{
  "encoder_arch": "mobilenet_v2",
  "model": "contrastive image-text model",
  "dataset": "photos with spoken descriptions (Open Images, Localized Narratives)",
  "train_examples": 50862,
  "image_size": 64,
  "crop_scale_min": 0.5,
  "horizontal_flip": true,
  "tokenizer": "word",
  "vocab_size": 4585,
  "loss": "sigmoid",
  "embed_dim": 256,
  "encoder_norm": "batchnorm",
  "encoder_activation": "hardswish",
  "encoder_depths": [3, 3, 3, 3],
  "encoder_kernel_size": 3,
  "encoder_stem": "deep",
  "encoder_expansion": 3,
  "encoder_widths": [24, 48, 96, 192],
  "text_encoder_causal": false,
  "text_encoder_width": 192,
  "text_encoder_layers": 8,
  "text_encoder_norm": "rmsnorm",
  "text_encoder_norm_position": "pre",
  "text_encoder_activation": "geglu",
  "text_encoder_mlp_ratio": 2,
  "text_encoder_head_dim": 32,
  "text_encoder_fused_qkv": false,
  "text_encoder_bias": "all",
  "text_encoder_qk_norm": false,
  "text_encoder_parallel_block": false,
  "text_encoder_dropout": 0.1,
  "text_encoder_inner_norm": false,
  "text_encoder_positions": "learned",
  "init": "torch_default",
  "residual_init": "none",
  "optimizer": "soap",
  "beta2": 0.95,
  "learning_rate": 0.0035,
  "beta1": 0.9,
  "shampoo_beta": 0.95,
  "eps": 1e-08,
  "precondition_frequency": 32,
  "max_precond_dim": 1536,
  "one_sided": false,
  "adamw_lr_other_params": 0.0013,
  "max_grad_norm": 1.0,
  "max_steps": 5300,
  "batch_size": 256,
  "epochs": 26.7,
  "lr_schedule": "wsd",
  "decay_fraction": 0.2,
  "final_lr_fraction": 0,
  "warmup_steps": 260,
  "weight_decay": 0.2,
  "adamw_weight_decay_other_params": 0.01
}
Rows from block 3 of the text encoder, named by matrix and row number. Rows with one number belong to one neuron. Each number is 128 + 32 x the weight over the matrix's rms, rounded and kept within 0 to 255. All counts start at 0. Numbers have three digits each.
# gate: MLP gate (text_encoder.blocks.3.mlp.gate.weight, 384x192), inputs 96-191
# fc1: MLP up (text_encoder.blocks.3.mlp.fc1.weight, 384x192), inputs 96-191
# fc2: MLP down (text_encoder.blocks.3.mlp.fc2.weight, 192x384, transposed), outputs 96-191
gate.235:145118078171043154123151145164129097138135105153140105110131195179178118072170101146156182076138151166165149114116134145070174150122100143145085070100170143111075177130117104145169097190140145099123086168092084109095173142091113145124144105074077197156081167109127147097178147106120125126
gate.236:168057031113161216119085131145140086103115171129144134146059190117154108152117147109134130123119073134175169145173101159138169089167159149168127141111076115098124168124131121106157163121178097194103137176152169164180120186136094065210188153076068203092141165123179099098124051167082112107
gate.237:120101089098112147189094147102089127117127082143135125101134154120121139132183137112132130101092091134104121146108140164093159111074057124136118122047129142122153167104121108157107156130128078145116076163148143143139120132175191117059081136212145133107128073184130126108120108138128120083
gate.238:148125141065126167110118159140146160093058105141140147125122117146148092151149167120114169104123106145172096129155113109152128071130086105072127116122071137124147138143164123162141112132080159099148094099182154099146144133118111152144140113123120129091141139126141166157133107121139120115
gate.239:138109096124079162150157124116120137175142121146093120161179198137147119170142126104116114110136085168147088060104069165182139169171136138121128143170130149145107202118097105092092081095101130106105122097117187130162098118145102096145088178096106126117168115103116143157115078142105179118
gate.240:123115138109170153153154134117177121072120136140143122100149087124185154125179132160071161126146162107145144143111126126156142163132155141082127120105072126042112112137096114139154128155147134149075130153131097138093126116130088088169113181115160106071105162138190078154134093095135129170
gate.241:167109109165182133174119084139173093161157092120133139153184066083092184129176138110218176116158177099104184148110128088126113067081155153138158124131078117070109129122080150095148111094089097155135075176145069140121123105082107148101137103043162050130128103124178090162094050136109121102
gate.242:151120119097123115184116081110137106102091098123119146124155152168131160114085141086093144157056107157110115030148177125149170068201130138117097098081194121095105136205099125115149127138118139168125109137130111128170131101122119163148140113147136143128128115127098074181140154150133063119
gate.243:119070083169117164116181127116111159153146182120118144193136159144162165124132125117137089151110134139140115153105179112102215150082121142123129198146157146136115108211071109137189101164121129152171093098122150169097066133171118131100148147143193112160095198117145188126138124065122108091
gate.244:137126179071105044121135152107119104161132109147143119203112139124099151112112104139115144135157173144175088113102124114051183146099130099130033106115118140099104204121143148125108124111141155149045162139108120098159092163144161141124159163154137137117119133110227139092114158102097107129
gate.245:125125108077180162156114105158102167116136148126134158153131167140130157113065187087129091150174120107166106170150119108147175140124111146117139139149087071106119145160133079108141143067151130097128099148127093156145139130127067139088088101114116098048136163058110142127122064145070152133
gate.246:137146098097166091130123159107157094194099174111116137062140089099081099138160098119128133178139111140138105093100146218108133139103112149146096078152140124158142151117122143124102162109142069131111123154155072138104115115087135084110103095118082105148179096102119091109137121086171089139
gate.247:158143109086099153117115178132114116177173088070104138177123152122112172147170173116122146140179173134124148076135159109067137151131075133158114128121093089135123134078139195124122142125129146157098114169122147110147141121121107176167132088111071113078132100129112135127124139118143146133
gate.248:113127082136178141102153124069123171134164098126142144128190160056129120161072096131171138095176216052125126096116169139133092151119157115127113092159152104081102142160102082169135127115132119113143128118081128082135137189102090097182104173047106053117114137126180144185081191124116138210
gate.249:171087135107173139186126107132104103151090101198122149082131155150097134122137117165148111132119131140136122190102156121160136128140154065078167090143213178157135136068119101080183149109110117137156162160096125158143144107134135176169119082136127140079118130144093127138190105119155190116
gate.250:133147134137133169036131120177099183090162174045110113072200096141088098134094142091114122092091113120107171178137107124117146131105105100193095082148128097131177071127091151100150107134128120156101154140151157126086168088180155104087113171186159097110101159123119133220125142111150111163
gate.251:141134121131129098119134124149121089078127089145010131101134136093112079091073107180170168157093075140150102070134140108159198147138090144125123093104045161136168081155133151105141118162128099132138174161119130146134123071163124133086125138142129164158163114099153132141113139142183126134
gate.252:092122135128130093033148135112186139093137107168090121094082173131101152180091138102165101065107171198134129111165140129140130158137080088077162048196103161151136117115098147141176208141141102145098146076121158059124105139088092137101099146116093097078119158109205152089133147129135090132
gate.253:122108043046103126103189122115109112174091172118140096195126164088142145161103108169105078121108109138166146139205205111110085127200100141166059108141123099136124125112123153196117137186067077154111101107120172132097104172097124143108138116197091157109138166150148072117183166135114155090
fc1.235:156185139093098076074090136093053128131154153105113123165122137125153129163091176142130121157128111128125057212162078114070043062145164067167147071107159103167165131147188177154128120098127145125152114156069143128174114143162166083124108114128098045160075115149106086176132075159125128179
fc1.236:099120119065085184144157133100165128120117097176117156127122104132098138154143067141101147156114188158093127063139130086130162142117097143071126162127102123112156083075131175135108145121078169140163093185125164156133139121098158150120139110137118100163069101119050158207109165131179151204
fc1.237:092140119163139098156058135160119178092150091114120131152189127155199128099111109058147074102128104130092097108120197115158147081090101183111117129116124111158150100141143125181106127190115132132082137144145115129113135106115100140083181122090132182144132078147089141107117121119125099106
fc1.238:138122110158116086131103092091144126113117120113138098149142140105132124134135076146093130145093108124146134157118104111085148119140104117130098165132117105139129100160148124145173118177108100126142161145130126102152132098121105165109147176154151101161183134113142113118203138113155135118
fc1.239:126128122132129157104168133154091104109149122131136115153098141105054092156123151122073126086124112163109141168151166088164125120123145125181145120122134083122131163146112111127175146118124120113134098086117120152151121108126156085111144161114149091137143127115102109142191120074133134111
fc1.240:105108118130137152145127176121093155103155096139149147142085152158119129114098125110134142139142140176139169122079136115106144108098142108101117110175122175102150138127152167130114140128149163143117146111106086113112118143110132090100169171138139135124122171125130152135118115155097110109
fc1.241:165142106125107093167116141137137118172152102160098032035147146030102165124142107093123148192211141146110133142129145181130095106166100059081125090148196138107158085161150134073084097118067133108114155152178107136147166096080116148166098111093179046134068056123178159122151109133120116189
fc1.242:146152136137162044141137119092167041152175055131090150144122137095123121131072086145149138097076116101051191064151140171165124092134156094116153143143177152116109196139146119124156118094140134180128122120183155109142087059105128157126101130131149154113166120144127131147149187020135095140
fc1.243:106124111168129128064193062151154100104103091117154095079031104085131124154142098096154128115207123077071131087086104101113062189118152114131121075114147096140118172090124102114125114133216151183149079090110077119161170096089126099119096172028071129169192110150130143120158114180120124166
fc1.244:079130121120119066090138111152143125074093141092150087027164075120085093149192132094129110112079192077164113114150110105158158133116120144148091128109184115171153126138114111104158164095153133136126125135091115042102106164158168156133227086118132136147104110135187117087110165149115135140
fc1.245:149105150123130134112144087135102192150131185136135112078100134146112112091087199112108157137063176110116140155174093126117067154135145099112103082126151120120151168134170162126102141136179130132124104135116112143134141107138127139097145111147130126112128131112124133153137121112169132156
fc1.246:126127113145082146115137082134143125117117143136190129091157098130163185193105126142140126130142177125136149136132118084169176099172122142099134110106122106122146191130102046120131111125143183133137114116077152118141151118142122129147118148149118131127114130121107088123184157152139101053
fc1.247:093140125141120115104122095128116127094132095138155221120135125117118075140120118124137146130091103083150102126129132111104106116078125157140134098087136122062144150105120132150110121106148130121124114096100105160125119183105153060090143142096137113127095115208201079152156161146148080156
fc1.248:148145076140118130146092106176099123168100100052125152090059136153096137152128138125152157121109148116160150144068100126163126138133086086173142192063156144146102123087115145148135108152090130141095172123071152148116125092105132164134104129189078145122194159098148140160081128128167124113
fc1.249:112145140180128114097165143117158141124127130062122097174118131103208145138089139115093145189125095174097131162110166099099111166154181142141100156098093087119131189170115092177064135080119109170188107049114169113159141140181153114199139139160113055133156194088115090151080146110140115152
fc1.250:084110134151128125199125151082124098179069115168128161177078189155136105168177023151130153137126149150107152119162128083107104116139134105139098122125119084123084130166143142124101170154070149143111132094122073079161186112083066152160089109066128147123171176089087128145189095163176174084
fc1.251:098121142084130133096102106132123098055081123185051099099124134103153134152097148172175149187052092180147094096195138151108144159106146098133129078168106097175151070168141147101073088125106079126156128155179119131112054087141145199110114127111128142160149128159136112112145099121162109105
fc1.252:117108168090093114123129094144124134160133042157087144146146197155153112168169070167139085068149137157170137106162092074135091127124125115115146166128176108132118147072115169122112079144173074111134148135122098121162113107132151140168122148126086124163199141137106178080142175132114155118
fc1.253:076061160147131104161202113107169160098109195137138112107031115171170126128050158198190078122179076079189166134120164049152052138071147090165165082185167116162161124124149087132051196109114149129169186162128142080159082107134115152099155161018157185174081106057142190135092190080122147137
fc2.235:137073138101106106131064160146059137034090141156122139126108143032073104171141149153182191114124073124131185162122128130084155158130102096106161120194148093102143090132159153175114158086167110149101146111180147128125089092130129121123153117121123067118190152133096110104097140111143136224
fc2.236:146088128111021174106154116152153130151132066125128148167138104131154172118153149159134134112127152136142147126109080184185095062130181121120156153122116114183176131137122137193174089162052215101182056069089092137075128132141126187148083121108201146133150076124150140120166133121137137075
fc2.237:140111187115104115140117110134113105111116115139179154092134198140131105142153076153160149121157110143053133133098146097057126163094154145123130125163141142153130187146103080111146081078125188108153124111138094122139157113096124189140043124110070133151112141133122103128121106095113103113
fc2.238:095114152120134151104116096122099175108124129175106129118159093074123146148093146159165102135111119125144148106110139118135197153165122147097141115173134077089109139108159153121095147155144125135136093165189160111132112127106146104128137112184160136101119146110203187117118141137126149097
fc2.239:095141096134189098129188122111123116112156106184087131200083094091057088107146146135102095115119120105117140105095170092179122127149124116128095132083130126146121126153126106115110138096154151120154137080144164165101127169100126099126126153099203182141110130122108163135133110074134105076
fc2.240:154154116130140130155136126129151157106120126122129114152146177115119086154086109149119107149110100158090145149143163154102134167131146187126162122138147154097151148149138107112097107108119109118151132108143143113079104100136141102102141160117160086113141166139158131108117081150147156183
fc2.241:129131069104127090138131160104201033113119108107108101118156140163100180095136184177233113087100137163095117131121140128176159104131118123090110141177100185138115117158179129159110195227114136134110130103099105103167116063176219107184170081121098129096074154160123120200101232049112104142
fc2.242:117155125123172064071142156104129116135120177144165158179164084100141189189122131109136153104149162132164132122133089137097063078095137113178123064143114083044139164098138128133161171113147107087157110107174070178115075173089094119097075137128128118111140096141132126127103152129064112110
fc2.243:158120162103112086083095175115112142074109136097127154095142141114108155089097169078115117083106159115155170121123076090174178123126168078123105133079151103109044117117201129108195203107160118102136140141139084071108166148118081141044145141171096128064157165143158130146139161074111136114
fc2.244:124099127128154194136144160105175131195082152141123118117107143124110147141135143093143077159123123115111162118120100113181120155116125099106130083134171088128170169151102176109096147113173101104152127119110137114168162073150137111149157142078133067190171133097113115134166169063125150093
fc2.245:166094127153109114147141063116138154115127105145174140133130140120097103158099141126144129128127115147114129084126123142149111123097170128127086142089176144067163158198173186100119143135167190126155106128139130184191076111195157127103173133149118117128133145150071170197143169128149110170
fc2.246:109144113159081167109089145155117098107126107098126116116146120109154180143108150162123148134141177137088180091102089162156179128105149116159169115153123127160113145091135155163104104077112144127159135147118115186130095085127160114087112145171094142104128090158194126112135136078152125112
fc2.247:136163160189098072099102165115092180101104140171157100080108149151085140065173085135122144118123131208093169112164123158134093103138079107132113115077084122128155151121203147145136091140115127174131116121123156163096121144062127073123108087163118146152175130138157148093113141103117150155
fc2.248:133103120118169117087161138142136088182167134138189163166108121132114105149140146071119144186078125141090136136186099124159127130124195136156180127095153156127064141095112131125129092151090115179132160177181077125082107163105113118100175128148147127152115169118127111100115135163115111104
fc2.249:113197096165150110147090199089173133173136091125113125127168100165109132131149050056105111164128167199104167109150133162131104168149090196126120067170121139106138114051122078140131142150128205140104116088103168133102063087148117128152143106095134128148161082111105181057088122070186127098
fc2.250:107147122149151156114165129062143100170150122194088180146112174133139120128073165154112104130095129160112100171202123169114176076145114109088122153128119126166093103131150118161163174103101105159088089082075158153124132166142153149062170096188167120099088099142141111126129193144154129125
fc2.251:145089141118135079129130134058161125142081146152109182145090148102115143120138167130109125138114140207135065129168168078160198151039133174137152098089083092106079106125120113073127120144156128118105056124132162110069190067200121109130055144122103049084085106192087133138138163147092065114
fc2.252:161121141173167119115171107191115080131152099114157144146100118155184106135134134163118106159141125121106178071100089175143133109150085102107171134167146091105134099173078107083170114066102080179099129127112134068141173112166133071148118096201117133126082174086104114123100099108135165194
fc2.253:129192155136098122154128136114137158132166126157079181173143220117160125143181168083141170101144136133095149149132092142122145121113130181130082086097164102088136182163138106103176076133131103123135066154162079142183114133102149074054131140081140116084088072157146111165140175181127145068