A small contrastive image-text model, trained from scratch.
Model: 4.99M parameters, encoder arch mobilenet_v2, encoder norm batchnorm, encoder activation hardswish, encoder depths [3, 3, 3, 3], text encoder width 192, text encoder activation geglu.
Training: soap at rate 0.0035, 5300 steps.
Data: 50862 training examples, 26.7 epochs.
Rows from block 9 of the image encoder, named by matrix and row number. Rows with one number belong to one channel. Each number is 128 + 32 x the weight over its row's rms, rounded and kept within 0 to 255. All counts start at 0. Numbers have three digits each. After the name is the row's rms in percent of the matrix's.
# convs0: expand pointwise conv (encoder.blocks.9.convs.0.weight, 288x96x1x1), inputs 48-95
# convs2: project pointwise conv (encoder.blocks.9.convs.2.weight, 192x288x1x1, transposed), outputs 64-127
convs0.129 098:165132181117139107132165143144168150144152132125163155129134162100121120107153103210107095167147164092168106104143130101156153076126105093176100
convs0.130 081:157173123134132190181207140138152165154083075132190165176168066108149152111200139163119038163125106115101089147100114125160109117129116105106096
convs0.131 101:062094188114171080120110143079191110132134088124170148126153135109121139118105133143196132129161089122158142099103183099102189111124132182059198
convs0.132 098:108136108158108089202053168115200125128119088127111107143127072098086183185142085160120159131155083105196114114152107190126181121155085054067141
convs0.133 118:171111083088130174099176123105176128125108109126159101125104102097184145102136113112150068081179152197126090076139189088119088129120148130101098
convs0.134 095:163144115169147149197092141082091086133100156089150078144123129114135141145143090091117137135225114062105102129139107206142142095120103072141123
convs0.135 116:114133112111091133057134201142162128106192083144111171111139216160123109131184126105101151124140114114153076144155123094132187159136156097092100
convs0.136 095:086114123121149126158097124208112116140109156122101115183072086113114102145133066098098108188120090094183104104184174110115135155103135077150078
convs0.137 115:134146188142063176185170110098147127155145135202124117081140123188217119074106162108146105153147121121186151084190121138128120111147166121092141
convs0.138 111:110101168114145135133167122103161126164143104138120133163140122147176165119166127120152073121173096120150175165131130173083097160087138167151164
convs0.139 116:079128083093063134122126191077129133133126086149064110149119067140089131132073133106114127142038106054154144082131172118094185132097178097123112
convs0.140 107:120132123153129159116134133094192138114146123195107161102148066158146154145195146104143116147094175147097177106152102099061119162108126107154143
convs0.141 083:154145124192167161090058138070087113173190089148093186150115074110153094139118136099118131095114111158093169090148108143093139066132142148162142
convs0.142 104:163109131084068134162203136127151119139137162165126078102116140129143146118119115145140117112114067179131111143181139105123146081142177103105148
convs0.143 116:161089148070137109155102125126139092117122119144130081101131155181126068147139078157097089119147149128139138106133127159090077128134103157143107
convs0.144 097:138152167131129114170129088125118088196188143144095116164141088102128135123173097181087085093160108118124112130107178176160100095105104112105109
convs0.145 117:072136140121131114156095125088143153117119083169149194146127142228139101178120097184133095072111162142123118108117051119176132121116174139165150
convs0.146 093:136155131117214211150144131108128114171143112156196086149128125129122125192155132127115134145104139144118123084128089148119147110096183143119103
convs0.147 082:073103114117065150182173104154134124152104111168168083102124131115131126141096088100198098181146118134138124111102118095194109085175122135116123
convs0.148 097:113157156141116103141133143144124104134159102154074121173077129131181130090180125148124121184107178142194115167078129097115123132092193131112115
convs0.149 108:073130098146149174186090144138148092143127153183122105121133171085158131190119099101101144107113178090177098154099197161091155093106110137072147
convs0.150 090:105135106141180108151153160085072104142156128134107123075088138073084148163136080110138140113104175093117079130139120178127129114107161123172129
convs0.151 092:169129127162137159089160136081150162066133142124122139095166081104100107123123119083159122190162075106146134092149128167193144146101114093131145
convs0.152 099:153158141156137119205148068117119134145122125133138096203100077108116163141157103128110156122156144123160174105205093163149137131165184133113115
convs0.153 097:120134128104153085187105078149166153128103112163154093104100191125148037117133098143096099169137146111103137127084109122106096128156099164151083
convs0.154 106:096171143077148203108138154149151136086131081114106118149168142140118110092121117130157069125060156125089133127113139134074101055140120107146088
convs0.155 090:132116115120140140152112090096118094132149180105128141098122196096119124180116173197134104103122148165060159125094072155170105142137113170082142
convs0.156 109:144155131126186096131048150134099155105146168161069088155157155082095144199115150129094145124116114172096111136133171123077144176105160093191083
convs0.157 092:163109052148139145154151054115146156135174110113118150173105169073188109162105129141149134144120162138164119143173139132080163145136115153101132
convs0.158 114:077151135103144164172122131156038141111195122141105097149115137178144156101111146136118117087164139125135154129083106205172215105120132089079077
convs0.159 117:175109066129087175149137140090100150167086143109167103128151121164134148150194161097097131087131118147145087149141132131125151112136141133144023
convs0.160 122:090137174120082124151089126141131204099126183184125138160092148101148084112051165070148132112142168101163126137129098170081110098106139139116086
convs0.161 108:132096087106159102103140116104208119095167081150152156118113102138130125137148085078132125084167155175096138134147062136159133148107147141109116
convs0.162 101:199099118142069160139062110113113139080164140178093130160140085106084141137139114098107132108098170093168101017121174172107088118172088102165126
convs0.163 133:107146135108134181140172183100104165161121081121105059098113103119145180093185180154140086109142139111095085191112099141158104110137140144121080
convs0.164 087:145134107038103092110108088118110148161128089078110093125106122202092155135124112072119131102107051069125097140173106129096171204088146173139086
convs0.165 124:108104163172142120095131117137191118106128103132157067110112132114103137181151169102129106059128157152107128084086175100139145090081187168199139
convs0.166 084:122134075125116129132140168063099159171121132125197129094138156153183163143125134127117113122139121153118096102133114137115132123117194140150082
convs0.167 085:158129125154175120065157131130133087122124150138147139121101136143203115137119117163146153157170125121136150129088146192098104037088173129145119
convs0.168 117:165116113160094100129147102126128127181105134160119011211141105098115132121084120138102138125121077159061087150152139114177159137105163079144066
convs0.169 093:129153118111156134133123106099143101140131148150107126121149153110156145048112133077134075108183074101155180107117133129114176104100097135146196
convs0.170 099:133181178128110192087121161075087092112130133149202139087121129156158118096138154121154015105145104157121140094155144163088119151146104127139135
convs0.171 100:153095164109084087122097140119163146115141111110080094110124114161081091149147128122080132108123161106169191056156172147069192168083126082084125
convs0.172 088:095111067171100114137139162116137182085143082118176135140133132098108156103145124113182077078079148093106144114110148131161143122129125082188114
convs0.173 087:152107133177114146165157099110118120182156184119103121106105081092150117140108089105089092102141160124221165143165080117142165113120206154138102
convs0.174 089:093150101158147115115095135088067125124129122125134143100139077150112101125101150140099118118108075115045237144142145127139133047082116175118131
convs0.175 099:119128108143146134108120114092132092145114100082163180121084109117116152119175141121113027127089161165108099097100119104162078114158119140125122
convs0.176 097:131137162139118127136097156121165136139099087133135121152115185130142158126132100159141146161118213140138117130189125170128149076121082121142075
convs0.177 106:110168173126167153088155122162151117129127125085122136090158117135161114157101152159071165129115111158144125073174169040139132109118114075101121
convs0.178 099:111089164139103201196065155111135162113163115094109119163079141088113122153164117115093097148114122090145165121107150166100090113110048130123144
convs0.179 086:214113176091169148134150139095138139096130074152129104158134147089137150183150115120075090059135080140095097139132096177132142116105115109122096
convs2.129 096:137085131134091106098139121115138226131137142139119100128075093155166116171085162199107142179031109142120150148106097174149121161093117100078110123104130149090058108137132146155156100199108190
convs2.130 092:067111150098130081116129150145170160065187148158127180117174182105109156139087164112063138126122152187114118155102146072103099079060125132133077114124107178147100122105088128103130179110205115
convs2.131 093:134083125140148203163122131148172143121148112125190095158120101143153068182166168120107080117065073091191129133110162142086105154132144152098168135093086178144121107146137153060032118114173131
convs2.132 095:086126187144105161114054124146162104149146118095105163091118179150122156176151118145160089120107099088129128206203151137095115148191174089110089136163151044152091131137171155132105133108113182
convs2.133 100:107124140149121189100136108153077110062197181149076109159099124136125123137124095148160086098134118137188154150122123187191110081163101178149166155122156101133137133069121157158093121151106133
convs2.134 102:116090137120159077118124070129109158111166060176123119132133108136113167159124110088107154153137115135109134141171130101147132078176120128161110105160123120187125102146171106151109115138098110
convs2.135 106:127139149070138134144148093101128104082176151105113164095130123118122125133125186125121093062130154123151100210103077135107096124118169128105181155133127133154181087147135077100124065101090223
convs2.136 105:083164150166113181135146148137145091114063161153129116126120092120052128187143116133095128109114129180117128160228123085096088101122142114135211133166154139073139103132156130146118153076123113
convs2.137 102:077096120125121151105150105135151103102209163123091082156133081145158088111150190140165134123181099149148077155100097126210117145108157083133104082133159146143131085060114173066106162156110163
convs2.138 102:103133080160163147125140156125135066052099148050136126176141077136132106108098158162121120152123091097178123140148091100113063083123122166062093120132148104145106115146077130116159131127105100
convs2.139 097:088127097115118139115131137165129166109158128160157119088159141157096133129151119215104126129125144108105216118131116191209094127154109117151110123098142109126136173102136045122156178126109132
convs2.140 110:102108107138168155103103134161110163085130142163087094163150136154135170141157101149133142094176170142164108121147153101115148066109151135108190106093123102090146081161137133125139129134099140
convs2.141 096:109101123138150135130138141051073157124128124103047085113112171141117130095119143143105143177174157129068155065119119174158106164166154097098145154182141123111136148140121167115149108192120167
convs2.142 095:113189075122117108095150090113131103064104140062142103135127141092116140132123149103171179167137120173101143131076073141088144142142148137139129093114205112080141175148096154088112129156136185
convs2.143 110:162172121160121097191113167110100123169162106156167064101103104144158089121095161157077137143152158109131169196185176163124111123080119133107122145145092170141098160172054123151160109077126154
convs2.144 092:093177124138083148116131112107081104141101110069114072146220178148089200112163134125125087136105102096114079145139130140124165175155103097169145134132128068136072191117150118131121144159145164
convs2.145 092:132132079199112165103151087191152118079108125134051120116153124139205171093144129175101127149113131141096069150141131125116141071096108095097116122107207147079090119134203090098073140156164109
convs2.146 090:155127114157150083146163108128111108113080120150123100159107095110190084185149116196186166126110155118126161132133147092144129118169137115092143117089156095179184129207101097136136171175133155
convs2.147 092:123132146165166121096100154103162108126054135126173122150087158087141138159100172154090140139171091106126117100122117149146169190146167132090119143150148064161088146101143121099113134070086141
convs2.148 093:217167112143098117180119093088175178136190119040140130184114163109098134112128107131137159117115087120169084135185168106100154092132125119097117144181120095075075157128145200143144184112189135
convs2.149 115:103120065139164154143148133164175098131087094101123120093124191165167145110150104135156145107074140159159142091080147115083067146124161078139133140135087183141136146064163144156088153112153063
convs2.150 093:131150124073074138149175150112118105205144173125131168143149083130113181103099090138110243151133099151160128085137159125072153138075104147187178090131152122144140163048141115099159123088109106
convs2.151 097:106151099161165173111047100127172102083110129132207113149114091079175176130097147082109153161112120157163106088082206101171112110165133118094148099150098110085168134156154136120196114089132087
convs2.152 101:112116121133128142116113091120183112137164167085086140177091089130120109134160098174165063114115124115146104149164125161114121105147069097163154152141065154113134045141160158099097165081116231
convs2.153 102:146189034143083126178155127090084121150193155134137118100103151106088127202101159191132139035133154136145110162123131110175053097128129221099093067137162137186149098153111144110161070087178117
convs2.154 117:144113145120129100095176071145131162078128120149066153106088148154095153087104117103145180168126094112140128184104107089171118154123126096120137122099170125141140198143094097157085132080107128
convs2.155 106:174101140133123164187131089088143153137115175094137107094117087057093118181159131091160088133169151167154128078111097107087140122169082099106141098121176113106084143159141113135152121148105194
convs2.156 116:166163135122166134111147147074132139071126147096155143179079199137155093106109169127131132092087130120148084150085075156110116158184124107121144221073137113133105095125132137126110143112108084
convs2.157 109:156150172099184146132117134165088191146167111168131087103145123189131103115171127092192135083123133137072139147144129159168146157099092151098128123080135065115116105120166130157181098123112135
convs2.158 093:150107089120126113102090105177122121129117132100148109173112068098153171058118140137135147141138177101165181153139121090138145127104107163117088116099125161203113135154184142199130106160062108
convs2.159 090:203088124139148120177130089153177181140133169144133146127167151127131110133158083143100055114131112058098109190114172105161164135188079055130172105106093145089122151053086086107140110113108135
convs2.160 097:131128115081107167160121096127126132187121180140102066165034152124108070099165109134143196137151110131098085080130136084103152121116143077177102111114143124025158106146099104148126126151225141
convs2.161 097:102138207094139117103109103105139129109123162073138100186132171074117181112174140078110090058104116105116116138132064140075089170101097123083179117114149144155122129085126106119159134133064103
convs2.162 096:140151121120136176100125153145110168131095154110173128132160093098172176135192126204150111085074142141134078189158135155151165204105144136123103153201100101146087141162124117113153113079129090
convs2.163 103:081187133122114114120119152125153137084079157150122124159095118134160165099146097106123088177186101143137097107170074116127089175119105116079153139166116101112084162144125085079047172127156166
convs2.164 104:138086146115089089137127143130158108128122174138149126168139077135127197096159139055142199135151160090123100096156095104067109104093089089126128141099133133099076160125165115138122120111116084
convs2.165 109:102067093100075135119164113172170159054181135157138091134110122122136114109051135087130133159129168155097143125142106064101107104139125175113126151150139130199155171053083175045123118118112144
convs2.166 103:057104201148145158151113085174103129104169158124095183180181129130126044090135072073168176117130130142094101107089083146130122116140178113047121073091205146181103193101165132159113110095075129
convs2.167 124:084195088119041147109083162123073121139134151164127160128106121121163136138082106141153117119086149142108055125147102193120112161128128173095162136077146114157123137093161164121158187074158091
convs2.168 101:129137122158135123160048104215140135106133083074146129072152072127149144130109154097101158107119128126157113090118086090160093137148123113057099132056166115064152086091174135111122118121120169
convs2.169 105:214170145104157141151137140124118129106123102133098168070072168133161161051136165111081167123086203145119144139168184185091112125196144115100141161092114081156161127135110127114151067145169108
convs2.170 104:144116099194122148115134119151142092090108133099140108184102103099137137131192081128103152130151070118150162143106179124142064206169143131121058089134162180109135098052168146125180130157065117
convs2.171 091:154118095194132119093123151180136126136125070139174065132099111149147148090120099161159110070085132104099106154093070147125126085070179135148117144188127151131114105188164165140141225130151133
convs2.172 101:120134124147187133107107085167180132137113137101086156099127136177069157131128164129086137113125085119128150185089149105107197181179098136141091116110149144205101121153116168171129143155133185
convs2.173 101:129170118169142129123140136152100128128157135093126116131098131130109117121165138124121142077142146111096103146104154122082106148156152229097101157184130069118152160152184080103112159127171109
convs2.174 091:170177106136116146187139145165164132112214152205160142106153108160142124162100114091138153133158143150126070182114098145130123095137099083143065059058148128129125141137150081088094123099161089
convs2.175 101:167121083131202113113124111096126205134117141172154167108148205148120173162099102185098152155142133147147121094059102109130155116111146139160116131108123126150131137112174093149122124169160167
convs2.176 101:163200133096116190104140142131119117131134100132107145165124185169163177158121158162174086161082121098138182179167101137186145121131107095129135125157161162124090114154135139132147116160109140
convs2.177 087:124181094100098131119163121093181074145174056139152092102125142109185103120104111159172190121115130158159135097135081144161068103168151113110138116158101185120104122093154130114113097041037107
convs2.178 094:144167122165156111091149091130192118129130138150095091108168174175080107105126092044158119083134142133164145115199116116138178105136240139098071099129114094099115153152149143115083062116135108
convs2.179 102:174155140133093171142119135104106186110107150122121127171204103141180128170120116149151081162108091184122154120163126142143158167080105163146148145121132151094142089119117049104099146095197169